Weights of a small masked image model.
Training: normuon at rate 0.0057, 15200 steps, batches of 64.
Data: trained on crops of objects in photos (Visual Genome), 30875 training examples.
Rows from block 2 of the encoder of a small masked image model, named by matrix and row number. Rows with one number belong to one neuron. Each number is 128 + 32 x the weight over its row's rms, rounded and kept within 0 to 255. All counts start at 0. After the name is the row's rms in percent of the matrix's.
After each neuron's rows are labels from the 100 images, of 14976, where the neuron reaches its highest value: "patch colour" is the nearest of a few named colours to the mean colour under the peak. Only what is clearly more common there than usual is listed. The data: crops of objects in photos (Visual Genome).
# fc1: MLP up (encoder.blocks.2.mlp.fc1.weight, 768x192), inputs 0-95
# fc2: MLP down (encoder.blocks.2.mlp.fc2.weight, 192x768, transposed), outputs 0-95

fc1.294 133 [161 139 173 102 116 118 145  74 106 123 147 139  98 125  68 199  89  99  79 201  96 159 119 137  85 193  94 127 115 107  88  84 131 132 128 123 133 108 113 143 162 139  91 127 108 140 151 167 191 112 132 143 131 163 169 146 118  95  99 119 156 186 121 120 113 135  75  83 115 191 185 144 153 158 132 122 110  83 172  56 150  82 223 131 113  70 143 144 149 134 141 174 153 142  46  87]
fc2.294 162 [154 145 167 117 159 127 143 139  94 158 149  87 119 131 168 106 151 141 189 169 162 115  53  88 192  99  85 132 151 162 140 168 103 140 114  97 127 114 121 158  91  67 167 174 117 117 157 149  84 180 134 102 139 115 101  94 127  80 148  78  71  81 120 126 130 113 135 136 104 133 161  91 159 188 131 122 124 200  85 125 179 181 124 107  96 112 191  69  89 173 185  86  72 120  87 176]
patch colour: brown

fc1.7 160 [128 141  96 141 124  97 140 163 163 184 114  67 115 131 130 146 118 121  37 102 127  68  46  94  95 136 132 131 122 151 131 166 120 105  76 131 143 130 147 118 148 110 117 152 151 233  73 145 119 123 121  88 133 158 144  91 172  65 123 157 101 111 153 154 181  95 147  93 148 130 160 149 133  98 106 166 127 114 120 148 114 103 153 164 167  76 121  94  93 108 127 196 149  85 111 173]
fc2.7 182 [ 88 164 112 147  97 163 159 160 176 149 133 139 151 154 115 136 156 129 134 134 125  57 120 129 136 129 132 111 114 117 185 115 156 109 165  55 136 173 137 107  86 149 136 118 123 188 129 193 102 133 148 114 164 151 101 117 122 156 112 125 160  69 138 154 123 114 100  82  78 161 146 123 152 118 134 169 130 144 109 131 117 115  80 121  99 149 118 189 151 124 163 144  64 139 171  51]
patch colour: black

fc1.705 150 [ 97 132 129 155 137 137 181 164 182 151 146 131  85 118 149 117 155  96 148 145 181 170 149 159 139 149 146 101 108  69 154 143  91  83 185 134 145 135  65 186 156 133 115 153 143 124 125 170 155 177 113 158 149  92  96 146 112 123 164 124 127 132 106 161 154 153  48  83  85 137 115 110 137 127 108 149  87 130  89 149  67  77 157 151 110  97 126 143 166  95 139 117  82  96  68  93]
fc2.705 052 [150 192 117  87 137 187  70  74 134 151 153  87 132 157 104 100 210 136 121 150 115 133 147 115 118 108 121 179 141 176 117  79 170 127 104  93 117  79 118 117  24  88  86 182 109 165 178 118 121 121 162 150 139 144 141  49 116 139 118 106 133  99 138 188 116 135 102  87 166 119 154 130 134  90 120 124 176 136 165 109 139 168 129  58  98 134 165 156 136  84 140 101 129 168 180 113]
patch colour: grey

fc1.682 149 [117 132 131  90 119  84 153  83 148 118 190 111 123 156  63 160 117 124 142 123 151  64 135 128 108 119 102  74 207 119 156 114 193  95 127 150 167 108  98 161 136 105 140 149 113 197  90 104  70  97 131 132 102 158 153  97  86 118 141 133  88 121 109 150 151  91 122 144 191  76 170  85 181 160 136  99 132 123 138 157 115 162 109 140 157  92 138 101 171 125 112 102 192 120 125 131]
fc2.682 139 [108 143  77 177  97  72 128 164 145  88  81 140 101 142 139 110 121 185  84 137 152 167 209 120 101 110 176 193 119 132 109 124 111 146 168 103 102  92 135 109 168 159 167 157  74 144 163 158 146 145 119 126 149 103  90 117 187 110 123 128 160 114 120 149  74  99  84 119  58 100 136  95 185  78 188 118 139 125 121  86 141 140 145  97  80 163 176 126 101  97 137 162  38 121 124 169]
patch colour: grey

fc1.746 129 [117 116  56  86  69  88 130 114 125 140  91 128 111 135  91  78 155  98 187 119 130  95 157  78  89 104 128  88 132 143 112 191  74 133  89 162 169 107  96  92 167  99 129 127 126 143  76 129 147 141 182 164 167 131 127 148 173  66 121 140 128 108 138  33 156 139 122 132 134 183  91 125 114 165 101 184  96 137 106 137  56 172 133 183 140 133 147  98 159  80 139  86 165  53 148 189]
fc2.746 124 [111  98  93 122 136 192 124 153 117 137 164 155 150 125 167 160 122 127 123 124 156 114 176 173 171 166 129 160 105 108 166 133 100 153 169  93 166 131  82 142 117 130 131  92 158  52 121  44 161  93 130 140  57 158 139 200 131 173 187 106 126 109 158 124 163 157 127 152 135 192 154  99 116 108 173 168 103 104 170 135 123 177 104 117 153 127  99  80 162 101 105  93 119 128  57 159]
patch colour: blue; cyan

fc1.588 141 [135  94 112 109 139 133 138 136 110 114 106 161 119 129 158 193  98 141 162 142 100 121 182 124 127 166  95 111 102 105 175 119 104 154 139  91 144 132 161 119 132 150  80 185  88 148 154 170 127 115 122 126 143  64 119 144 174 132 107 146 123 209 142 177 168 142 110 118 172  29  93 110 135 178 124 177 150 170 164  81 167 179  38 145 152  85 145 115 165 132 100 119 119 116 171 161]
fc2.588 189 [115 150 166 129 136 115 135  72 111 159 143 178 130 112 117 121 132 100 179 105 162 131  52 116  82  98 140  95 175 138  82 185 143 111 152 144  67  84 137 207  67 132 120 174 107 193 120 147 110 132 124 126 147 198 184 123 118  73  75 137 139  69 143 109 206 142 106 151  99 173 166 121 143  65 125  86 107  80  81 174 171 111 189  74 109 131 106 163 122 106 148  96  93 133 108 143]
patch colour: green; cyan

fc1.378 152 [ 71 166 144 142 116  99 100 190 110 161 123  79 135 119 148 101  81 124 140 109 215 104  84 101 124 175  88 102 184 164 145 117 116 163 155  89 100 135 159  95 135 161 150  97 134 101  72 127  97 127 116 145 125  76 118  85 118  98 108 120  85 104  98 124 124 166 159 161 162 120 115 201  88 108 178  79 169  89  88 121  86 131  82 108 168 160 127 150  44 116  29 132 113 133 150  94]
fc2.378 213 [139 133  98 136 180 105 121 159 101  98 115  96 157  77 106 110 141 106 140 141 146 120 132 155 184 164 142 172  96 120 169 147 149 160 126 103 125 151  94  93 159 190 167 160  90  59  62 100  66 143 125 186 151 168 154  74 136 148 114 141 164 144 113 162  99 186 156 110  99 145 135 116 124 161 130 144 144 153 128 106 113 159 177 110 159 157 110 120 131 112 110  89 100 115 144 143]
patch colour: red

fc1.126 150 [158 170 163 160  85  78 183  76 123 169  95 114 107  78 167 163 108  71  87 157 156  75  85 166 148 115 141 161 149 130 134 147 161 162  81 128 109 111 190 180  96 190 177 123 156 112  91 141  88 148 166 129 103  79 188 175  89 111 101 110 130 138  86 131 158 129 154  93 125 184 112 158 140  89 174 132 135  78 133 128  67 119 126 133  92 165 132 116 107 116 131 121 112  93 120 101]
fc2.126 121 [ 89  82 120  91 165 148  79 106  83 153 126  99 145 162  49  83  88 153 169 129 149 115 119 162 141 111 140  57 134  86 213  97 109 114 140 141 108  72 118  86  99  85 124 161 115 149 136 125  80 112 160 136 166 107 175 104 182 151 142 143 150 101 193 166  80 142 100 121 138 135 129  75 136 122  96 145 142 111 173  86 151  82 107 106 145 130 156 134  83  98 161 137 104 133  93 109]
patch colour: red

fc1.253 129 [ 94 176 167 178 139 123  78 129 156 134 171 113 163 115 162 108 158 122 108 154 170 174  97 149 141  75 136  90  94  76 162 144 133  89 137 101 100  98  90 129 152 137 110  65 137 138 127  70 198 126 170 141 104  95 103 231 152 108 201 121 144 164 128 106 147  96 165 104 100  35 130 167 105 141 148 160  81 133 160  67 126 134 114 157  82 148 156 132 128 109 131 144 111 156 160 143]
fc2.253 028 [138 142 176 104 135 193 126  97  94 179 188  84 145 129 140 131 157 109 178 154 160 138 121 130  59 113 159 150 178  84 209  95 117 182  99  90 105  87 148 143  85 114 148 113 103 177 159  70 137 140 135 110  69 115 133 101 113 135 143 155  86  28 104 141 175 102 148 161 106 106 155 121 170 159 109  94 101  89 168 117 179 151  85  77 109 128 102 111  80 124 171 140 122 162 166 153]
patch colour: orange

fc1.223 168 [117 167 141 110 126 164  99  77 174 177 113  69 209 158 193 105 141 200 136  84 110 122 121 178  95 131 150 117  86 139 174 133 179  84 112 161 108 161 122  93 118 122 154 107 149 150 144 163  95 107 132  55 106 115 140 130 186 141 123 136 149  60 134 108 133  59 172  84 128 133 144 198 172  96 109 134 123 146 122 124 125 128 126 171 165  80  69 151 122 105 105 135 138 154  87  66]
fc2.223 193 [126 130 118  59 152  98 147 101 124 146 115 135  98 129  80 103  80  74 158 172 141 136 159 183 142 134  72  88 175 130  43 112 130 176 124 123 118 128 157 175  58 117  68 151  74 191 167 120 136 119 137 136 136 153 164 100  92 140 151 153 179  93 174  58 114 122 162 158 111 108 182 115 197 140 139 160 122 102 123 156 154 104 111  67  59 197 182 136 124 130 189  91  94 143 129 193]
patch colour: black

fc1.685 149 [151 136 121 141 112 180 140  73 129 141 102  44  81 122 133 144 136  84 146 135 180  92  53 145  89 126 180 110 177 135 103 122  98 173  87 163 142 121 183 161 114 114 212 115 108 147 113 151 110 150 151 125  89 157 156 218  86 107 135 115 122  96 123 153 168 175 148 131 121 159 135 110 103 121 139 123 161  56 135 131 102  92 113 115  82 157 108  87 132  70 150 115 102 166  87 138]
fc2.685 129 [103 179 130 101 115 120  98 138  88 146 196 151  90 188  89 127 156 160  93 108 161 114 113 152 156  97 104 113 127  79 164 147 166  85 152 101 103 104 132 128  97 131 136 172  73  98 145 108 115 169 102 197 188  98  82  87 126 126 129 153  77 124 148 170 138  98 134  98 116  83 106  54 190 132  98 156 117 110 157 119 201 132 125  92 109 121 114  99  76 140 103 134 146  73 101 100]
patch colour: red

fc1.538 149 [106 172 108 169 131 139 136 116 100 117 131 159 164 124 105 155 121  97 130 137 121 186  36 124 177  70 147  65  92 156 138  97  65 116 108 151 162 137 135  94 113 119  79 123 162 148 127 127  85 143 156 105 142 158  99 176 114 148 116 144 132 127 123  75 107 117 168 143 131 172 141 187  91 122 131 114 112 155 192 135 101 136 174 123 162 104 117 148 101 112  56 123 167 127 117 147]
fc2.538 089 [155 106  84 141 125 126 118  91 138  90 137 131 104 169 180 106 154 125 114 124  90  81 103  73 146 124 106 153  91 103 178 179 119 142 141 125 166 136 142  43 124 119 145  90 102 130 137 152  84 155 146 135 104 107 158 139  96 159 146 116 104 182 171 188 118 127  93 124 133 104 168  77 161 145 113 104 167 108 165 133 168 117 135 106 139  95 202 155 142 149 158 126 123 108 172 139]
patch colour: red

fc1.340 174 [ 79 148  95 127 122 150  42  83 124 144  96 132 101 169 105 113  70 149 226 132 147 174 151 146 121 111 137 144 133 160 143 111 124 135 147 143  72  96 129 125 137 139 111  94  84 113 142 169 148 160 139 211 151  87 141 138  94  96 176 109 167 144 181  83 131 115 144 165  71  89  99 163  88 212 126 103 150 148 118  77  65 129 142  96  96 148  77 124 184  96  99 118  92 135 130  85]
fc2.340 181 [108 164 159 102 102 201  97  90  60 124 135 127 119 123 129 100 141 173 157 123 111 110 186 189 180  97 120 119 143  80 149  92 130 136 155 145 132 120 176 126 121 126 200  90 132 112 223  33  86 171 149  82 148 140  94 120 110  89  66  95 139 143 122 143  68 152  91  72 123 116 146 163 191 137  90 147 101 166 151 124 206 123 147 115 186 141 101 130 119 141 121 103 106 109  89 106]
patch colour: white; pink

fc1.537 172 [ 73 124 146 176 132 214 129  28 111 137 171 132  95 108 157 129 128 160 177 137 161 143 164 137 137 106 113  98 142 116 102 169  47 101 129 137 100  94 139 133 206 131 168 140 122 150 115 135 153 112 110 118  67  97 129 126 111 165 128 118 141 167 168 169 114 144 166 122 129 149  49 105  70 112 122  85 172 181 160 129 102 138 117 131 147 141 139  97 108 144 178 116  72  52  89 115]
fc2.537 229 [131 160 129  36 137  74 146 139 129 111 135 126 160 141 122 100 160 130  98  96  99  88 203  92 171 123 111 113  85 167 134 102 163 167 122 114 160 119 141 113 139 135  66 108 113 114 132 119 125 155  97 138 177 142 203 100 129 130 121 162 152 106 150  58 139 108 177 141  64 102 155 155 215  48 144 138 132 111 117 171 113  69 151  70  91 185 151  89  90 140  68 144 162 203 133 125]
patch colour: pink

fc1.618 142 [147 172 135 134  97 195 137  95 115  75 199  96  73 174 147 100  48 149  67 105 101 113 196 172  98 159  49 110 126  64 117 106 115 112 182 125 163 145 114 112 132  88 102 170  92 127 156 173 138 107 137  82 130 135 118 128 123 128 153 124 127 111 130 130 111 122  80 138 149 134 142 145  95 163 133 136 161 144 135 133 128 118 171 181 130 138 168 148 122 118 146 178  93 140 160 102]
fc2.618 137 [109 105 149 130 144 107 161 119 104 204 126 116 156  89 105 141 176 117 143 167 137 120 122 102 186 138 136 108 111 210 170 163 150 160 102 131 103 152 178 161  95 111 112 117 125 101 155 120  91 105 141 123 128 103 174 114 136 118 120 177 126 132  70 148 143 134 115 131 141 110 142  91 191 171 146 165  66  97  98 100 183 154  48  62 110  90 122  90 138  97  91  60 130 153 146 141]
patch colour: white; pink

fc1.713 122 [150 141 152 130 122 117  71 139 108 129 114 112  92 204  73 105 106 101 152 180 114  76 162 122  46  82 129 159  52 149 162 195  73 108  91 115 181 138  82  90 159 151  78 131  95 128  71 184 130 151 193 109 145 129 158 125 146  83 130 131  88 132 141  87 112 134  92 107  51 120 145 116 137 173 161 156 132 138 101 102  94 150 111 166 168  79 195  55 179 139 139 106 154 111 115 151]
fc2.713 147 [117 117  82  69 146 167 112 102 163 134 181 137 175 110 170 130 113 108  96 151 163 127 175 174 144 170 121 184 140 103 142 123  91 158 159 108 174 156  67 160 134  75 154 113 157 131 118  46 151  83 119 116  13 186 111 206 148 186 136 118 138 148 101 101 153 160 125 139 140 178 130 121 116 126 160 106  95 111 152 143 144 179 121 141 166 175 106  87  99 140 127  98  96 106  72 178]
patch colour: blue

fc1.42 162 [131 135 107 114  59  82 122  91 102 148 100  61  69 120  94  74  70 119 166  44 127 175 125 112 137 155 127  56  86 146 141  95 108 108 107  98 131 165 108 107 180 120  91  82 112 170 100 156 114 105 190  98 159 184 121  91  95 174 165 111 146 120 134 143  82 128 179 120 135 143 128 193 122 112 116 182 101  64  91 145 157 138 135  98 138 172  92 136 126  67 146 173 140 119 149 115]
fc2.42 187 [110 119 123 130 169 112 126  84 124 104 157 186  89 187 126  84 171 151 133 112 126 136  99 115 118  97 167 134  78 102  68 102  99 135 131 113 145 129 113 142  57 149  79 161 104  73 131 138  78 147 170 142 131 115 125  85  61 120  98  94 159 151 107 136 152 182 110  96  96 109 167 148 225  73 107 120 154  67 155 119 136 170 135 117 118 155 174 194  97 150 184 200 125 148 158  89]
patch colour: white

fc1.520 187 [141 103 112 134 131 164 128 105 138  80 119  96 111 104  82 122 119 191 138 105 154  94 113 118  81  81 116 177 154 129 196 180  81 157 129 128 168 192  93 162 137 154  84 155  32 122  96 150 178 117 172 181 149 141 140 116 148 127 137 168 135 137 110 138  31 188 143 190 125  93 106 145 134 151  94 116 137 118  45 114  89  91 134 161 132  98 116 111 146  99 136 115 164  76 192 124]
fc2.520 170 [133 143 134 123 146  78 142 111 110 112 156 143 156  59 111 101 156  86 102 166 133 136  64 135 166 204 140  96 118 131 134 124 122 154 102  80  87 104 148 141 148 101 148 164  90 203 127  53 116 136 143  81 108 122 189  94 195  79 117  91 167 133 126 169  75 166 157 159 116  73 118 155 114 165 172 125  86 116 159 166 136 134 141 119 122 186 118 179 135 120 110 112 108  88 137 115]
patch colour: blue

fc1.117 162 [113 136  72  82 110 118  87 102 174 119 110  73 150 145 114 146 115 103 187  39 108  94 187  98 127 101 134  94 175 128 160 115 102 147 119 125 140 171 164 100 128 132 125 132 150 144 106  86 108 136 146 117 156 126 148 119 115 132 152  98  97 159 130  96 137 152 143  97  67 149 170 156 121 117  64 134 174  78 102 188  81 125 107 131 126  99 161 150  90 146 100 141 143 124 110 157]
fc2.117 152 [160 164 116 111 127  99  72 102 104  96 157 143 214 103 184  93 146 215 177 108 101  91 120 131 125  98 115 128 118 172  74  96 190 112 118  84 147 115 146 197  82 103 135 124 136 106 136  66  80 176  96  55 144 128 157 134 103 148 159  84 174 133  91 136 151  87  54 103 151 168 164 111 131 140 128 181 140 153 103 153  95 129 132 168  89 138 173 167  96 135 158  88 106 126  96 149]
patch colour: blue

fc1.328 152 [140  98  71 148 133 176 188 148 137 160  94 165 119  86 105 170  41 118 146  92 110 118  77 162 128 163 161 178 151 100 174 156 156 117 172 174  73 124 114 120  99 119 142 144 138 142  84 160 119  78 100 116 130  73 166 200  96 105 120 155 192 109  94 152 114 150 166 129 138 126 131 133 125 138 140 130 101 107 157  87  64 174  67  92  93 191 143 136 125  84 175 124 147 118 119 141]
fc2.328 102 [133 142 116 188 122 124  89 208 104 162 113 160  99 165 149  88 198 108 108 139  69  91 100 106 182 102 105  89 121 130 105 160 136 124  83  96 114 181 180 191 121 132 124 168 100 130 100 116 106  96 130 132 159 135 149  52 113 143 121  95 104 146 140 129 115 144  84  99 122 118 195 143 157 110 108  88 124 131  95 111 138 108  93 161 112 112 185 165 125 103 151 104 100 124 119 139]
patch colour: black

fc1.412 158 [ 87 105 135  99  95  76 143 141 158 157 155 127 153 173 123 101 131 132  76 111  98  99 148 139 117 116  92  83 121 107 127 109 113 164 114 160 149 115 163 156 124  82  67  86 147 147 103 130  81 123 117 101 127 105 155 107 188  72  93 172 108 143 122  91 129 111 104 118  95 203 157  78 139  86 140 154  90  62 120 159 152 125 121 133 128 157 150  83 166 109 108 180 121 174 136 134]
fc2.412 178 [152 173 106 175 151  71 173  67 173 139 169 125  86 130 160  91 205 192 176 130  87 131 179 104 136  51  91 116 131 120  99 117 100 131 173  80 121  62 151 143 103 132 164 172 101  79 136 134 145 132 145  89 147 106 122 141 122 130 140 109 152 150 135 141 165  77 157 152 102 127 197 141 154  85 117 162 128 105 122 165 128 100 122 126 106 127 114  66  83 165 190 101 152 126 158 119]
patch colour: black

fc1.52 178 [106 108 108 112 161  80 130 176  54 127 107  57 117 153 158 116  91 123 174  98 203 145  66 124  95 139  93 139 190 165  80  92 193  87  68 147 136 132 151 197 140  98 155 155  91 118 132 128 130 122 106 156 122  95  92 127 149 134 118 134 111 102 109 118  76 187 183 143 102 114 154 188  72 119  91 159  96 116 141 145 105 128 119  92 146 137  63 188  92 151 125 134 146 101 152 155]
fc2.52 159 [145 114 134  64 139 132 145  76 191  58 112  91 130  88  83 133 118 140 122 114 119 132 112 149  72  50 145  94 119 134 130 116 139 128 153 120 141 144 138 122 109  78 186 143 104 150 161 137 143 141 133 113 124 131 137 130  99 145  96  85 170 116 145  66  65  85 149 144  85  96  82 126 121 134 137 165 114 154  75 121 180 165 138 119 139 166 153 130 116 130 126 164 125 118 168 142]
patch colour: pink

fc1.434 141 [142 102 149 151 157 153 129 114 140 100 204  97  87 151 112 140 149 120 105 159 135 124  62 126  43  97 133 197 150 129 127 118  53 149 123 169 101 138  65  96 103 171 121 144 139 156 100 122  94  48 146 153 111 130 105 120  92  86 123 109 124  67  73 108 123 134 103 144 111 128 156 168 147 113 126 114 102 163 184 164 106 125 133 150 140 105 115 109 100 173 156 158 126 132 135 159]
fc2.434 133 [133  82 111 174 135 142 104 122 114  98 161 165 139 119 165 143 175 149 153 128 104  99 168  98 137 104 133 109 134  96 141 173 168 145  60  97 154  95 102 138 135  75 182 145 129 137 137 137 138 178 120 111  95 163 156 141 126 114 169 130 116 127 141 174 169 122  87 154  87  72 105  95 110 181 144 120 153  85 119 102 181 119 138  88 147 102 116 166 138  72 111  81 104  59 168 104]
patch colour: blue

fc1.352 142 [146 113 140  95 127 140 141 106 130 113 178 142 149 104 162 106 115 129 131 119 142 118 149 147 150 139 129 153 135 129 116 149 127 140 122 140  94 158 131 105  85 157 126 135 142 117 107 119  94  55 117 121 111  95 108 133 130 150 157 142 155 170  95 156  90 202 109 113 146 182  87 182 141 130 139  96 149  83 146 121 177 139 114 146 140 138  88 144 115  63 129 105  85  67 122  83]
fc2.352 165 [110 100 117 119 102  92 174 171  57 139 156 118 106 112 111 134 166  56 138 124 103 157 170 161 146 127 108 165 138 119 154 156 159 121 195 126  90 104 142 123 112 101 127 131 134 143  66 108 111 151 151 139 167 147 123 152 139 117 166 150  62  67 189 129 141 153 156  93  88 106 193 133 124 200  91 160 102 104 123 151  94 153 173 135 142 151 119 113 103 121 140 124 128 139 182 134]
patch colour: white; pink

fc1.467 109 [ 81  62 182 136  96 107  28 166  37 149 134 151 103 189 130 132  81 189 154  83  87 150 165 130 139  70 123 149 143 142 123 121  79 117  76 226 134 146 124  76 142 130 105 121 199 166 175 106 136  54 111 159 147 120 130 123 207 121 115 148 163 178 177  99 147 101 148 118 170  91 122 126 148 163 103 122 163 125 124 140 164  65 102 120 133 165 157 192 142 103 124 124 151  95 156 101]
fc2.467 011 [ 77 177 126 113 162 114 148  97  98  99 156 100 133 130 164 151 136 121 104 145 178 175 115 116 196  80 120 161 150 141 112  66  95 120  98 150 136  77 121 152 146 102 122 128 159  75 121 105 133 141 146 147 123 111  89 101  95 113 162  53 154 108 112 174 110  91  98 112  85 205 129 187  88 145 100 162 135  83 106 157 102 161 160 139  64  97 190 127 143 119 149 128  97 140 154 107]
patch colour: green

fc1.354 127 [118  80 130 143 152 112 122 212 127 136 167 138 115 103 162 150 156 117 113 139 167  93 133 167 123 119 153 156 188 177 151  89 149 131 105 149 129  99 132  95 126 200 123 124 190  87 124 109 132 122 121  90 120 130  72 141  68 207 161 125 156 118 172 206 154  67 130  87 196 121 147  89 160  87 144 148  52 117 152 164 123 151 174 107 101 118 153  80  95 115 154 152 164 146 114  94]
fc2.354 157 [155 145 120 149 125 147 107  84 124 133 163 146 166 133 104  55  94 117 143 177 127 140  79  91 109 163  88  52 179 140 100 220 138  85 107 133 110 127 112 190 130  50  73  98 138 127 154 117 104  90 138 165 147 135 105 140 169  90 106 128 159  97 109  94 128  98  99 161 114  96  89 141  84 133 125  97 150 104  71  92 113 112  99 144 126 149 122 156 155 131 124 106 141 107 131 115]
patch colour: pink

fc1.466 139 [154  97  87 115 137 121 133  73 114 162 113 197 121 125 138 111 164 109 165 137 124 119 162 136 139 162 136 135 139 135 117 102 177  65  95 172 133  92 160  93  55 163 113 119 168 154  97 118 111  99 163 130  73 100 162 176 125 151 109  88 149 117 103 111  60 171  93 165 101 156 136 134 103 107 100 117 147  81 113  71 167 167 123  93 142 188  98 146 113 156 140 152 131 162  86  50]
fc2.466 112 [130 128 118 137 100 188 133 107 164  94 190 109 116 115  97 105 163 114  99 103 107  40 168 119 171  93 114 111  82 123 158 129 142 167 186 122 111  67 121 134 152  60 113 115  68 120 123 121 137 138 124 187 150 113 176 125  81  97 139 149 115 103 133 136 114  46 115 100 108 105 158  96  89 120 114 108 146 138 137 142 160 104 124 169  86 111 201 186 174 134 162 138 131 170  89 121]
patch colour: white; pink

fc1.365 162 [ 86  77  77 105 102 120 140 159 122 133 154 195 148 149 113  65 170 163 105 141  52 143 128 143  75 147 131 182 121 140 156 173 124 109 146 113 179 124  47  88 108 106 136 144 144 173 152 116 116 103 180 165 157 164 120  32 163  91 115 171 107 100 168 137 131 167 175 126 132 101 117 139 142 132 148 118 148 171 120 109 157  58 156  81 166 104  26 134  87  60  52  96 139 106 120 147]
fc2.365 127 [172 171 194 114 153 141 104  82  94 111 168 108  85 114 119 126 155  92 151  98 154  96 137 141 171  82 121 119 123 152 114  81 133 159  97 115 103 101 171 134 105 102 139 155  82 145 131 152  79 150 107  74 131  69 113 156  99 128 130  74 164 103 117  98 108 117  94 119 124 142 161 151 144  90  88 104 121 114 142 124 115 180 152 106  99 120 153 152 138 148 248 118 134 163 152 106]
patch colour: green

fc1.749 142 [138 160 131 141 119 184 148  98 127 135 172 152  66 105 146 103 164 103 124 111 114 140 123 129  79 159 155 158 109  80 117 170  95 103 164 104 110 142 174 115 174 136 140 116  75  99 144 155 154 176 161 180 112  98 116 115 115 137 102 119 106 133 142 192 129  88 180 141 130 133 105 116 104 155 141 140 123 107 111  63 149 171 165 152 178 154 155 116 133 139 157 138  99  88 113  94]
fc2.749 164 [ 87 170 186 115  97 118 180  40 122 130 145 150 126 157 115 153 136 124 114 180  93 136 163 166 173 130 131 104  91 130  67 161 147 137 150  64 143 154 102 156 116  74 142 146 133  77 151 126 125 129 153 137 134 152 170 144 165  99 124 123 102  94 178 124 165 123  85  90  85 138 152 128 200  76  23 137 147 168  78 185 146 101  90 124  74 148 126  90 114 116 153 161  99 173  91 199]
patch colour: brown

fc1.24 146 [ 81  91 176 116  94 140  72 109 155 130 111 121 178 119 114 121 166 198 106  52 134 182 155 109 151 137 109 110 170 148 126 176 146 160 111 123 115 193 152 147 155 133  95 143 122 171 162 117 134 103 106 166 143 159 129  78 124  84  94 177  83 109 149  99 132 124 135 140 126  79 154 192 158 153 197 118  93 127 150 171  81 131 159 102 117 141 121  88 140  86 137 140 135 136 137 118]
fc2.24 060 [155 176 100 135 149 148 136 188 151 138 181  86 155  92 129 129 160 148 182 184 114 120 129 187 121 153 122 161  61 154 127 127 142 120 107 133 150 114 109 134 135 113 135 128 151 106 124 166  99 148 164  87 137  99 181 105  87 147 107  44 155 133 121  78  90 133 140 114 169 160  66 141 128 118  75 117 117 153  71  79 191  99 119 120 138 111 118 124 111 119 162 142  69 137  86 158]
patch colour: black

fc1.35 150 [150 161 118 130  80 156  86 101 115 177 191 131 124 126 109  82  92 135 146 136 117 157 111 131  92  72 163 154 142 138 128 119 136 142 129 144 113 119 114 126 139 130 133 126 184 103 133 102 140  82  73 134 116 182 134  90  75  80  80 100 105  89 138 118 132 171 186 113 150 209 147 106 122 136 139 167 138 109 161 111  80 109 184  81 194 154 151 158 128 102 124 124 136 161 121 184]
fc2.35 146 [142 102  87 112 161 124  99 138 126  88 145 135  97 169 132 133  81 130 146  75 113 118 169 135 164 145  66 104 101  88 204 110 104 170  94 114 142 142 173  97 156 125  95 129  72  54 152  82  84 174  96 149 120  68 174 118 120 157 111 157 157 168 201 176  90 128 122  90 153 131 188  81 139  79 101 161 156 112 194 116 183 131 114  74 119 111 132  98 136 145 124  89 144 101 124 113]
patch colour: red; purple

fc1.4 146 [142 137 102 121 161 105  93 123  98 141 105 133 169  98 173 145  68 129  70 129  78 130 119 185  79 166 126 136  74  86  97 145 126 159 145  95 125 151 114 138  91 116 163 151 156 107 124 112 165 118 136 116  57 113 112 132 173 108  88  87 143  77 125 127 182 145 128 160 116  59 134 118 133 163 135 152 132 109  99 120 150 121 153 168  87 120 119  76  14  87 169 130  77 125 185 125]
fc2.4 094 [120 168 127 146 128 152 171  68  63 119 107  92 107  95  67  96 112 158 152 137 187  92 123 107 123 151  84 102  97 122 148  75 121  92  99 137 156 132 133 115 129  93 128 118  96 179 134 112  90 124 108 190 156 173 111 101  65 111 196 136 119  92  71  70 126 134 133 106 125 167 137 128 150  93  86 158  19 161 152 102 135 132  78 138 127 168 111 163 190 141 183 115 158 146 148 116]
patch colour: green